From a checkpoint of a small sound classifier: moe expert_choice, 26041 training examples.
Rows from block 4 of a small sound classifier, named by matrix and row number. Rows with one number belong to one neuron. Each number is 500 + 25 x the weight over its row's rms, rounded and kept within 0 to 999. All counts start at 0. Numbers have three digits each.
After each neuron's rows are labels from the 100 clips, of 14848, where the neuron reaches its highest value: "responds to" is what is common among them. Only what is clearly more common there than usual is listed. The data: short read English sentences (LibriTTS-R).
# fc1: MLP up (model.blocks.4.mlp.fc1.weight, 512x256), inputs 86-171
# fc2: MLP down (model.blocks.4.mlp.fc2.weight, 256x512, transposed), outputs 86-171

fc1.230:502463512496506487502480500494457497490507552473478560488476525522477524466486427563496522501514499495502507502498471464545520510501499481509486466520513532503494500473514484506453497479517497517499495477490481473508524534540472501560530426478483499492493524
fc2.230:473523545499477481524466474527500477495488502489487489488469490537559523510521496479564529497497510534499500517527484484533533491517481518511447485508539504492482497506518459527518520505553505521480524500499525451532482464527480475556496507476497495483509475
responds to: voice: male

fc1.34:508473555474493515481490492526459522473512503518476498485461474503459477511518522461517497503528518462513462507499524497461529457512485447543506495484467456490499463503526501476447502506518519484483509482491486518492509485569509522494480496489527537443514490
fc2.34:477482466491498465485522510473511459483523535498494500495504501512469472488465469522510504472526463520500488552517512495515476535503514484494490522501442480518502509530482524478515510496523508515477530516497529472557517520524490525492501484498468522532501505
responds to: voice: female

fc1.402:511465525494495498524474517472500511534486535481458521487500512507512499456511463521517470524498488496500518469471513498569521490502484483535502482523480512512489509502500461493464525493551480485502513476485498470492523487517494498491485461479508519511487566
fc2.402:463488491510498487510497489490470552520490500509502475527518495509497518532540518493519505488512524521440520522516520462506493508451494479516491506452531498476479524493487511520528500487479499478455496527491472501584502490500494491524484510464513466468508499
responds to: voice: male

fc1.472:510442505517465474466482475504476511530485514540485486478491508473473500488578480463509504564517462448515533483498515511481479492503493531505501539481471478459508495521505454496532488479505538461435478504509498520483529457474484535464493512498488509512495516
fc2.472:476513486427500507537518513502487515479512496503491480515502521481500499523435511487489474508534494474508484537538491496477501460497521511472525509525523505568527489480523507506477504489465515527546532450505521469479514504486510477487538498524521514463508516
responds to: voice: female

fc1.93:518501527514506501502438452462486521524469505451503508497508471489469449478484482550503499466557472498498510446476466452538545506501508485497470486504483499524504498465475475506440468487514499507525519473497479509471518507476474526519503461483492524510487501
fc2.93:529473492508500500514507459496469511506459477509490498503515501546544537474530468528509465542473482531490493529515500483518477528481488499553515485487496510491460518506493498516491547515476479503489499534515465547480503482507509491481488484485522466488525445
responds to: voice: male

fc1.387:511483529528513468501464520467483495494519542476488534480490516498512478483436479555528487501520497526496507484545479467523529479514515486491492480484501543537445475472505496500458477459547482550500529485490476506505521521515468474544500477490527489511499507
fc2.387:500540514530506471470558473519467478512485482523513492495509450520541491478549481514541489502516523500533485470495490567525505525517491522523490488543540485459471495467505521525455496492474482548534513538482482489465442479507530502480494491498525483484507485
responds to: voice: male

fc1.12:518439511495434455510527485516489500543513491523541448515472509482498508527561511463476490508500477469525553470489534528484544470505531528506515537487484477485550508519477448483501500473528508446472470488523521528519524492515465539483498495489500516492477530
fc2.12:486470473448488503517533494503512515489497507534500503502473523452524516492475492504505504469497531490523509537482460506475433458500490488486524472458533497546502536482550514471473493528465511497511465527485512497502520517509532470452530505480530508467489510
responds to: voice: female

fc1.286:470492489542480493466488514493473475477504549558436511511471480475487514528603513475462524501518460491488508517493475482468531498480467507472514522505475479476530526500508540480514519481489492493511523472530457521491493483480501499508506465501541488527478481
fc2.286:535506466532515547503467513510483526522546536480518459459518469562438527488475479539482518501466482490494506550515509466465492520502525473532496534481476497529508483527497526488529545478458495532525480502468530463532498517528547545483488496528492482456467507
responds to: voice: female

fc1.212:497497510475489540529507512491494473471510522513553511533464471496491517523515507479477536535520504498506483558511511501482516478502478486525498500502482487485518455503500492488441505480525515482495460500519486502489556539528530519510472485469464513489508521
fc2.212:461477537515539473464472491537515488487500532510473518533485463474485510489503497478517499483486470490484485511455487493485484529502498526533496483487510503442452511486591477482483489517509485541496503489479471459496461523529531456509478517500474490523448444
responds to: voice: male

fc1.392:494461520498465451505495487505504503495509501470514488469487476565507508483538480478498484532521467472489532498506458489509549475504514512489492504496478476498478506492498489535498480515527524481511522484489485516506533473550462485493509504473510503478521525
fc2.392:521535449550472532516512506491487487486484445470483517467523558524465561545529515493546481517474560510520506507507541527512468485496464497530496495507471513528498524511527517479579516498491509500470551522525491460499486499513526475519508526519476446518514503
responds to: voice: female

fc1.466:555433562470467463517479493465519495502526524525522476537506524541501466533561503492498534482530452469462521504490506524489532505459542497500506506528494508500470484458517465465485497511500512510504505493494514474490512486529500494491488514484509506508475520
fc2.466:487464511520460520467502508455538506514494469532547514465488580503478517493500470493504495514472492521518525495509526461489466532473514506502456467491477513478517526519525509499490487534524459487537498507495488488479488455517483475497463518512459491506510496
responds to: voice: female

fc1.157:526464503492510486528449501449486499467484548436486519476524510528515504470476461563509480495504497542507536500481480435531517460514510499490451460505495541506484546484496511519471531496511508512520522501503514500499524519528480511533482476500486447504495544
fc2.157:508502519536441498502485457518501500512498490516473492507515489505556502510497485502556484513537464522547479480509498545502511495495506501529488489530537497482516496506525516532523511483520495522461502463506487523530499462473474533519472502499513502543519414
responds to: voice: male

fc1.502:529503469470505557519507509503501467549493519508446493491496499457465472484486483503500510511497481522498480476485485496521517470521460453513509483494499493537506516462483508503500442472503495499485495488519477517499539506520498514512521493494478500549461511
fc2.502:495512541464527504482497467465522521519528428514505482534495518520473510483561507501474507481464550477481548469524520481496461542460500490479517504511513475467507468553461509505487552517490485487506510491501507491525534503504517486485489489475478495482544487
responds to: voice: female

fc1.201:509472482515469505473478489519476506499474531440538510477474479503474477519498475493459484543518503555505479457504530461510523468491531515513498472477456528513455495527501495495452479466538512547473511421473504505561516479538496518535512532508465461493480482
fc2.201:526521521490497471500501518504491489495512500516508493507469460516525473511499454506506521536506490455491503485507485493498483498497498459510543546518535478565482462467469524487481512490511551520486497531526457480489521523466519543480446475501511532466476463
responds to: voice: male

fc1.90:508427503461479539451488492523552507484543525541483477533566519508488513475478514442515485504517492488485471490466519477483521506479488493474509492489490454540476502472494471470486501480508485497469504494500517482492505504457472516450491476481507498513527496
fc2.90:485505489506483514523483500470471478512493526486490467519475477508463478499481519543481489460505538495495469510469523440502479507469493491513460488483513507517498491490472478499538538493525536527484509482500481495501514511525473496529513464494478446512471561
responds to: voice: female

fc1.436:508488505503473473489506520495519473503537543532470447469484485523544493585570491479483507523491498504537514487476512548518540489481481521514497501475499470488469518515501516485534492543529518459466504473517499514495516481497493513480481501504499473510528520
fc2.436:500507501466544494537468476503484490509538531506492473475477502487465510539526497468507514497521519506515506482461515479489475451495499495469482491526420525509508498491508509503475500520521533524465462503470527500502485531507464482515499525497454531489498558
responds to: voice: female

fc1.24:524471492517498470483505505496529531503490549439539520484439482508486540494555483463544546495505502489450525485497520495548518451510507492499480495514489519525492475498503445474493480515534473487505493507465516486457515506547498517544518477491473509477516538
fc2.24:480507522492458473512503520513504488529464490489509500495489497482570493508450479500510479530480532494490487499550519493471467527477476535505488500508567496459491547461555455503518479502511493482522534463495468447526477492465470512510478504488483484499461433
responds to: voice: male

fc1.312:514466498488494510496483529481489478517538496512465511513488485469467467513537497500518470488513542496503487509542496486447535461471483497513554462508505472535516459505487524483482510498491513501490516452526497484498486479509527500492508477473478500521527455
fc2.312:473484479522539457548495529489481500511523509542477500455491487498486504522461532460483522521507516502519493490488545451496516505560486488485526544485453493513539486495505492527513513452473490477492478506461510541485522497495541516453533484495468486516486510
responds to: voice: female

fc1.415:469484549508465478503493480509527496490524543563451499508457499479511489536572509500529504534478479526477507514501496507493507503486500476467518499499515464511462539504531492485469486534490520487486532499468498503478479488489521526468535501479489506483500512
fc2.415:549470488522491488480493450491531501496526553482530490476515553509463493552514514472490513510512472481478500512516515491474522491498518512494513495494422522514534507517510517483497472488497465497485448498534536504547515504503497537510481491487479525538516527
responds to: voice: female

fc1.411:515446538539443486475496478476513544507505505552476519511535446486506523523542517487501515486486475469495511473510486560459488485542502497503501495494502471504504495541508469496488477518487484445493479501501514494464521478515514527489467487492497550465506530
fc2.411:505500501457483493495530508471545500496511537514480490542486503501520532518495492494502559497495506511508525499482458509466529456492486516472497480525542501500528524479547509501507475526493537479480438522505532520498512481499486497509487498500497497531500550
responds to: voice: female

fc1.404:500447483477463484488496488487463469507497559518492440509490528508487524489498467454499522516516486483488520488448506501519542499477509556510477517490560451506505507484488529476473491511528515444490487504509494515466520507486502557483494492496489516503497558
fc2.404:492535485462527523507499511488499507509497447513508506473506489498478484498475516488531503499487508508502491527514511491479413502501512495528489511523508520515469522502472505519513490506475500530461506533523485475522495483511439467533479523506518467498476521
responds to: voice: female

fc1.81:513489516518509496491477482487484512464512548401522531496461495546494504477513475573460523511499478517497542509497491470551508484529508493484477477489476536509486521474479492482460475498548498499505486484510508490484497521529494492526468509492491508480507529
fc2.81:486516503493484485481507516518502506524477493458506475509496531487574485512525497539514524515511510509485523460460481512513552496516510527504489496491533495503482491529559473465531468484547524508482501486497464497510522465489498539512508510510537517492489465
responds to: voice: male

fc1.345:512462495546468510507480477437497479516495487505526509506495511489495481493542495461519501479529524454518442497504490501525578465499486544480546468485489500468535481529508499484496531497487513478504479484505487498458498460499450492505508513497492497477490488
fc2.345:436451488486530483512486512488469500485512531501529482489485515456497535534450475525470487498539494522496497541508496469460497482575512500488530546500488491499534497509533538492496442485512510462544537539508444499498465513524492506521552452504517494510513488
responds to: voice: female

fc1.26:483533475526445472499505504500438508499479505496490478503544499461472501497513529509523450496467489492469526513502528519515515504530450516507500484459451533491523534473515509495493545483503532463526454471476486497498517525540524492514522511489515507488543482
fc2.26:473500470510505490486508486509528494510534523500511494524505504482460463487525490542507516476492493456510513506481542497494479479509530497460507535508503476500537495560506503547502477494465520489573504510491463478492504499480487495464527481485472519495499541
responds to: voice: female

fc1.44:501482504527512485506441498478470526507485551448480548509496477506485501466448472568504508513501467526486489511508514447506547465508517511525505488514488547514474473492519473525445490462540484524496519472531482523469514511507514526542507471482496480528477519
fc2.44:501510509507509496539472490497457523537485419496485506508463430527503519460504494496535485498487522503494505469533502552520527520512468517527497474507560543485491488485502512514494511499474531499503543525524516487473466474487502502498468534487515489527502514
responds to: voice: male

fc1.197:514461499526495500510497488491464481531506491471501461495498495511460464486553506510527522522521522480472476477494477460516530530482476492507547473554517478491494484514509504519537533489497516457533508510521478529525483523524496483491496474472462524458539484
fc2.197:481497478492531503480483484483461475494499541542523526493544521488492526552426542498507516502511502484524512515446537511536548511506500488520489546499480459556438518478468490506522457467508486511501556497513514479534495518498484519490515519508540492495498542
responds to: voice: female

fc1.253:534498490491537475481466510482484491471499533451511532511469471498490496504502497537484535512509457497526553554525484478563512501472532517466496455516474549478494436496485447493495495535521508516494529497501494536485513506518488552534492502466470485542502514
fc2.253:477482524504557482485498504515532491498458484495522480484490499444565491521506494492541484520494482510521542467560492506491504487547502488487502509499559490488513458513544478498508512506506491490532477476445502501529505467474499473506472511482495528517490460
responds to: voice: male

fc1.365:529439498509486511480480491513490507539510515534493458511526492492499480532528521445510500530547498496490537483545474530525513522472505523536517464475521481491495504493506528497524493484485514480539495574468500493492495512489474517490443483504542504503504501
fc2.365:451506548527556500499513458480510470516494475481506500516500492511485467495457493521460522503496485476515455525487517470464470519518500519487516519519513492472517513497493481500460494519483476516547526514498505484475452517481504489511528512512482515501505529
responds to: voice: female

fc1.169:467486564477484465483504470515480502469550513570488510518523517506513518534574514452486537505528468498514497487497510501480540490472504499472497538471530485536471459472523503457547494496540517501521507543484514521489470497480514536516492498478470507492481500
fc2.169:486510496518511482504514515493505515472509498511522503465495518498515531505486506509470511493490451528534500482555549455505460516507521492529495488451456516488519505505526490446509483508532533512511506513489543462482518503489504542497511519522455500508474525
responds to: voice: female

fc1.218:508423507502449469501503494505501522522502536533503463493523531497493500534553495454482474536505489469481534473490533529469518487508487493532497521505519483484495515463477515474513487478473519456463461461522483523500535477493492536480477508511504544506499548
fc2.218:504507511435461508514510503472500490542544499483484487517512519500487480512472541448494522483497493517476517476495489462475469533447491486510469489485523504526501558500515522496491476530499554534469499453540474510518515519528493506509501503523496495506489512
responds to: voice: female

fc1.348:512466499467463467492487467500494490484503525530479498512493538512518459502499517519504489530529508461459523502464492519482529476502456505483504546484485482514490478491508482485519517510492495553513513496513460488545485502513513496471483465528519508499486469
fc2.348:497481447528448502518508476496506500505473522534500489472516486487457488493518531502497505493510485515549461494487508528504486518496503462496501457511463518508530509488465507531498517450535509498491482495509499499460479509528494494512537531507466497535506563
responds to: voice: female

fc1.493:494420512497489468478513506494493495516508520590481481523491472519537477517535489494506470443491510463505515514495464542477556464492490505496521460509524500498490513528480488494497498522502495453496477494480498496510526538510493532473554511503489506495480524
fc2.493:513457499511518523529490486489505491503503516471501512519512467467496491493442516514469527480478475540515492497458515462489506535534490499457504502470509543494490492519473469578502524502512554495480525525514497485464489489500497478543556536495506470524468513
responds to: voice: female

fc1.248:517438473493457510479515512486450488506525520530511443467487481526481465497506498497471478526501457505493489527500518459496557480475488551489488526489555492529494493490508539490515502477486500495516501461494520533478514531480504534519526474465482494509520497
fc2.248:498468494499543512529509487469493468498471490509524494465492519483450494470496509515504518482462511522506503485458507501485421497513480501483438489524506489476459512500479484521533533511471515482509529507489493508546470538499490452514476490507484492459501510
responds to: voice: female

fc1.305:493466471480469517490489458519523466519546506523495519512459465503480477452522492508518477491507483472476511501525515468498535500515522473502473515456521487547452498479507517497494518522502482478503477494489489542504498526487540525466512491477550505470454523
fc2.305:490481442529486479496500490526504528533475459503471519506501512479487485504486512520489439455470513541499484492501506525512438493510514506476466499486507536440528499494506516556505507490521486480478520474477489507499451479524476483559482509541522481477529508
responds to: voice: female

fc1.96:510440500523466498511501490469500436516525548525495510545498488527526502528572498491533510526500499561518508491494479509459517503533509487515512480514489425490521465461491513480498541477510518480508477502500493462479509502544488490494532512532468480482497494
fc2.96:539498536476495442529512502549472502521513499501506454489478507495479484500466499507437482514520476488529506486471519474477513487480520452483493491488486490515494474509547459561496506514532496542500558494498490480520488501518534497519490548522522481521499494
responds to: voice: female

fc1.79:505440526492472481511482505501493500548504523536482496522490493453503510515571453462468497495491494491494528442503487529463495472488540488515499497511492451493474540511474508513486513478485517447527470501462475496473499469480508503499504481503510506484481503
fc2.79:501510498503472471463504528466484524517515514484518495482466501505430513515517511492479545537496511488500516529488470469496560515490498527536509471468437505549523497524502502502494523473492501519469458484502504518508551508485533504471506483503499484503528554
responds to: voice: female

fc1.413:536439542473435480518528494496468541527481528530483454472496526489503512522557478441487507536490500497487551468482491512475497452512525533527532524489490455503543499493496486495464458450496502439477496479493507535499541480475482559453506491493504543497498547
fc2.413:512494492469490509496537488511504450483493491545502482507499520452507495550480500514477527528520493508532508572499495503465464480474497490483484487503516497481499514506510510490517502538465528504507495521513445511516525483476498478482542512494514478479505479
responds to: voice: female

fc1.391:526435488463462453477499517485487464507461534536465505517510492507527487476558471475523493517550504476500525502499486471459514487537473478486485500491520465554491503488506507505490502481478502515520502482481491552479524513483454462464518493485510508481474517
fc2.391:510510522504518521503484488505498480474518514526526475512521491504471458503501526501508468480522509492534496486475532482486524526507532494490458488498470515526486551506493486509469526538488511461498493485511486482499526522503498477493508498483489534516504492
responds to: voice: female

fc1.468:518453539494485472533476518521527495480485498528480476504488471481508570524566515479491530525527497478496482506527509497485515459479512497460483468520493481523462503493483494506481469533512537482481514471464546532500534510471507510436507533464477509469477513
fc2.468:515494470494468521483502541489483495493524504460493494523507528522488469522514492503440515485520486480520556515500493512509539518510519519519459534477433495514515539491498544489529516512529476497521525510475511474515526508510514530504538494529469500488487461
responds to: voice: female

fc1.269:510439480499463472440524489491478525511529530521482429504497531512506514479542514479483515528520468503519477532497473493477539491481515512480459485469533482483519494468495473512501512481526510484502458465508462502507519524479489566498531525528514511504498522
fc2.269:555531480497535495503500507488510538506507457508517469515493487501477490488515490513503484468495515556532493511478532463514448506490489506454483477508530514505434525470444471502515502505496512498496515498512514461489481528528492474532527552478512472496486531
responds to: voice: female

fc1.458:514489558481484458474485507493520482451521523547506467491488486497494487515488480459479504495526535469492531477477485503471536498506480528491489491518515471504493495461539517546499534479496526500517506516512462539477533501521495490477503443491518455473497493
fc2.458:517510443534485501507518478495525522508507495522464534533529519485491524510496519519480506488501508511518493531488492468504506540465501511538453481485501513511463476508498490510529481492521540540451494502502573518492515476497472500509505506513456489528522522
responds to: voice: female

fc1.443:517455521487486548491523491532485515503488539495495527509444484478445496485501504543470520485514511460492469471490472464520534484505523484476482489498509480548519486466531468507451461471540484507495516480499496537520542490518494530505539506477506501496421462
fc2.443:451511484535494505475485502510514510489487487531547501488524523557535510503490506486527516522501479537485533508551548491517485500500523495472533492483520530517492524479496505518472547560488513514492499487507446499528473529512455488535466490468507515495501494
responds to: voice: male

fc1.203:500452518473451470491524469491480517490501499494500487494473498478466504530562488487516528544475480479483529441488495482484510459514506512503512501516474447494515489526480477513461469500530491428445477494534548545464530486500484535463475490490493563485500535
fc2.203:486500503489505458495510511514497483472504535546491500530506531470506469509462523487475484483528483485527482543529457490481515456464485492471494468549492510488484489511566486447501485499511532500493457496468493478489534460478502487475551508505534487474517499
responds to: voice: female

fc1.426:527488527464530497558518493500515487501491530441496511492468485507463516470539468553500482521512486460524526519456495466555514494524485513484501427480506560497482481511527493502424526484498477487500491470501539491527513492537466541549504464497482511494539518
fc2.426:496521495479481480534506502476477538481498507494470522507469510518500505522525461544530499545488509502455529509506515430496515534480493534521491547488485462514480474496505506481478499462500493508501514493498488531539532547465489466472458504472516485501515498
responds to: voice: male

fc1.71:525484494459482488485480510505491491511447496479516513474504498533458488449472507497511512516496506511516509504468481473480528469512510468487510493519492514530479515504525525506457492493514473503531462531544512509505509489471525495529484510487543487478489506
fc2.71:491486516468523509471501517514514509462495484520474540520492467504525488480499485496469525484527476502537519506509495513528532516528503502507519509447464482494530516493523475531467441510546458475504538514478463470490516534520501491514572513536478521490521495
responds to: voice: male

fc1.278:498468473488493477475490454468475482465511509543499533514526469501483518476546521537532510526524508510480513546530527479470537517458463493527516478538522490531513492484537531491490519488497497493474512480488519456533525522532546526516529446549508486470517488
fc2.278:448497485490511467486500482468535492479516503487465522511490475481480526486439552498451518498512508487531490507488521590518507483546499501529506525493532508446476460498446502484509488500497464480503493517515546487464454520488507480480473483496503490508493523
responds to: voice: female

fc1.336:479483504495467502459477494491514496489501524513472485528519481469516477504506502483517507489519515503501446467515496495453519506535491521463506485502509470507429485534523482487503566534501496520528544551492516478497521526510536475465495498517509540489462545
fc2.336:524510479517499489495535535524486527506522529464490513522494512495467529499478536502453489500553443513522507496495549484499571513478519499497499474467500528505528513504507489511496546482544463509468489483482517440479539527504459525516516496477479487527495495
responds to: voice: female

fc1.272:496451515528461478509467505498501484499549497577496488522464511483542523517559504467477515485526466468478492504472520513481491451517518488457478481504485479490501475494517505491492476499475533530523517492498444528451518506484522503466509543483498539459496502
fc2.272:552465428471480472470516473507515504500478524527479496522499524463495474538466489516449496538495479471496511495578498496486511542508481470512532521484458517516544526482515485470532491459483440477463506477514527467537503506481543542518519506535504498539501520
responds to: voice: female

fc1.209:499545514468487472471475493503511502489480525580502490498505448475528473494543523483514497471518485509476495491480471526497486491498462479509509528483505503502507469514488477527443499487513511489499491506509547515467523481512499505504531486489493542473485469
fc2.209:537499469524461519498540501498495489458488564471476496506519516490470516524527521498485480476526482504510461494521472499509537477508497519507482494487467499522517483506537532473491494534506507462509487489472465471489485523487466483524490481544475459496487522
responds to: voice: female

fc1.133:486511490515491488469451459564517528519549516513480468477505522535471496473518513523527516494526493442497493489485491526427543510486462486490528498491481486500492482487464522543539529483497518474511519506505474521527478483482508508457514480509495485500497491
fc2.133:498486472491483515498526441531504514512515511477522525494514478528434493483524498479492542514520449473494469508455507458509514495531471481487494487547457490500496484461465509532470488521510530517508490489532587536487481540504466485498561503499486490549547525
responds to: voice: female

fc1.78:533483491508451513492505515494516508513513496538501492470482481470481518498537493539456503486477457478470484513458506529463512529468471514485554469496461453509489487484518503487515508547497534478456503515481490512493525530510501498480466529493490476517481527
fc2.78:486503500486515540520526492493500487474542588486544459509496477473489485514551506510458483507520499475499507505478536473532525505493493484517512491474474508534544525505517504499481495498500476484498502465496510490481554492479464552516506537497497538537524562
responds to: voice: female

fc1.398:503458523490446486469485521496509512526506515564491475518502478486500516507539516450495491516514494466469483501517499495460544484507495499480514496503503453523479501499498479508498533490484508477532509495476441527475513472447529501428493566499490476470538477
fc2.398:514527442502514478487501495491467515495489494497508517516508505519462500509538497489434521500482524511514514486452504468514549520568502498504527480513455513506516502512473492479529542484489443469492481480542544503511504517517541535474513491503483442532534514
responds to: voice: female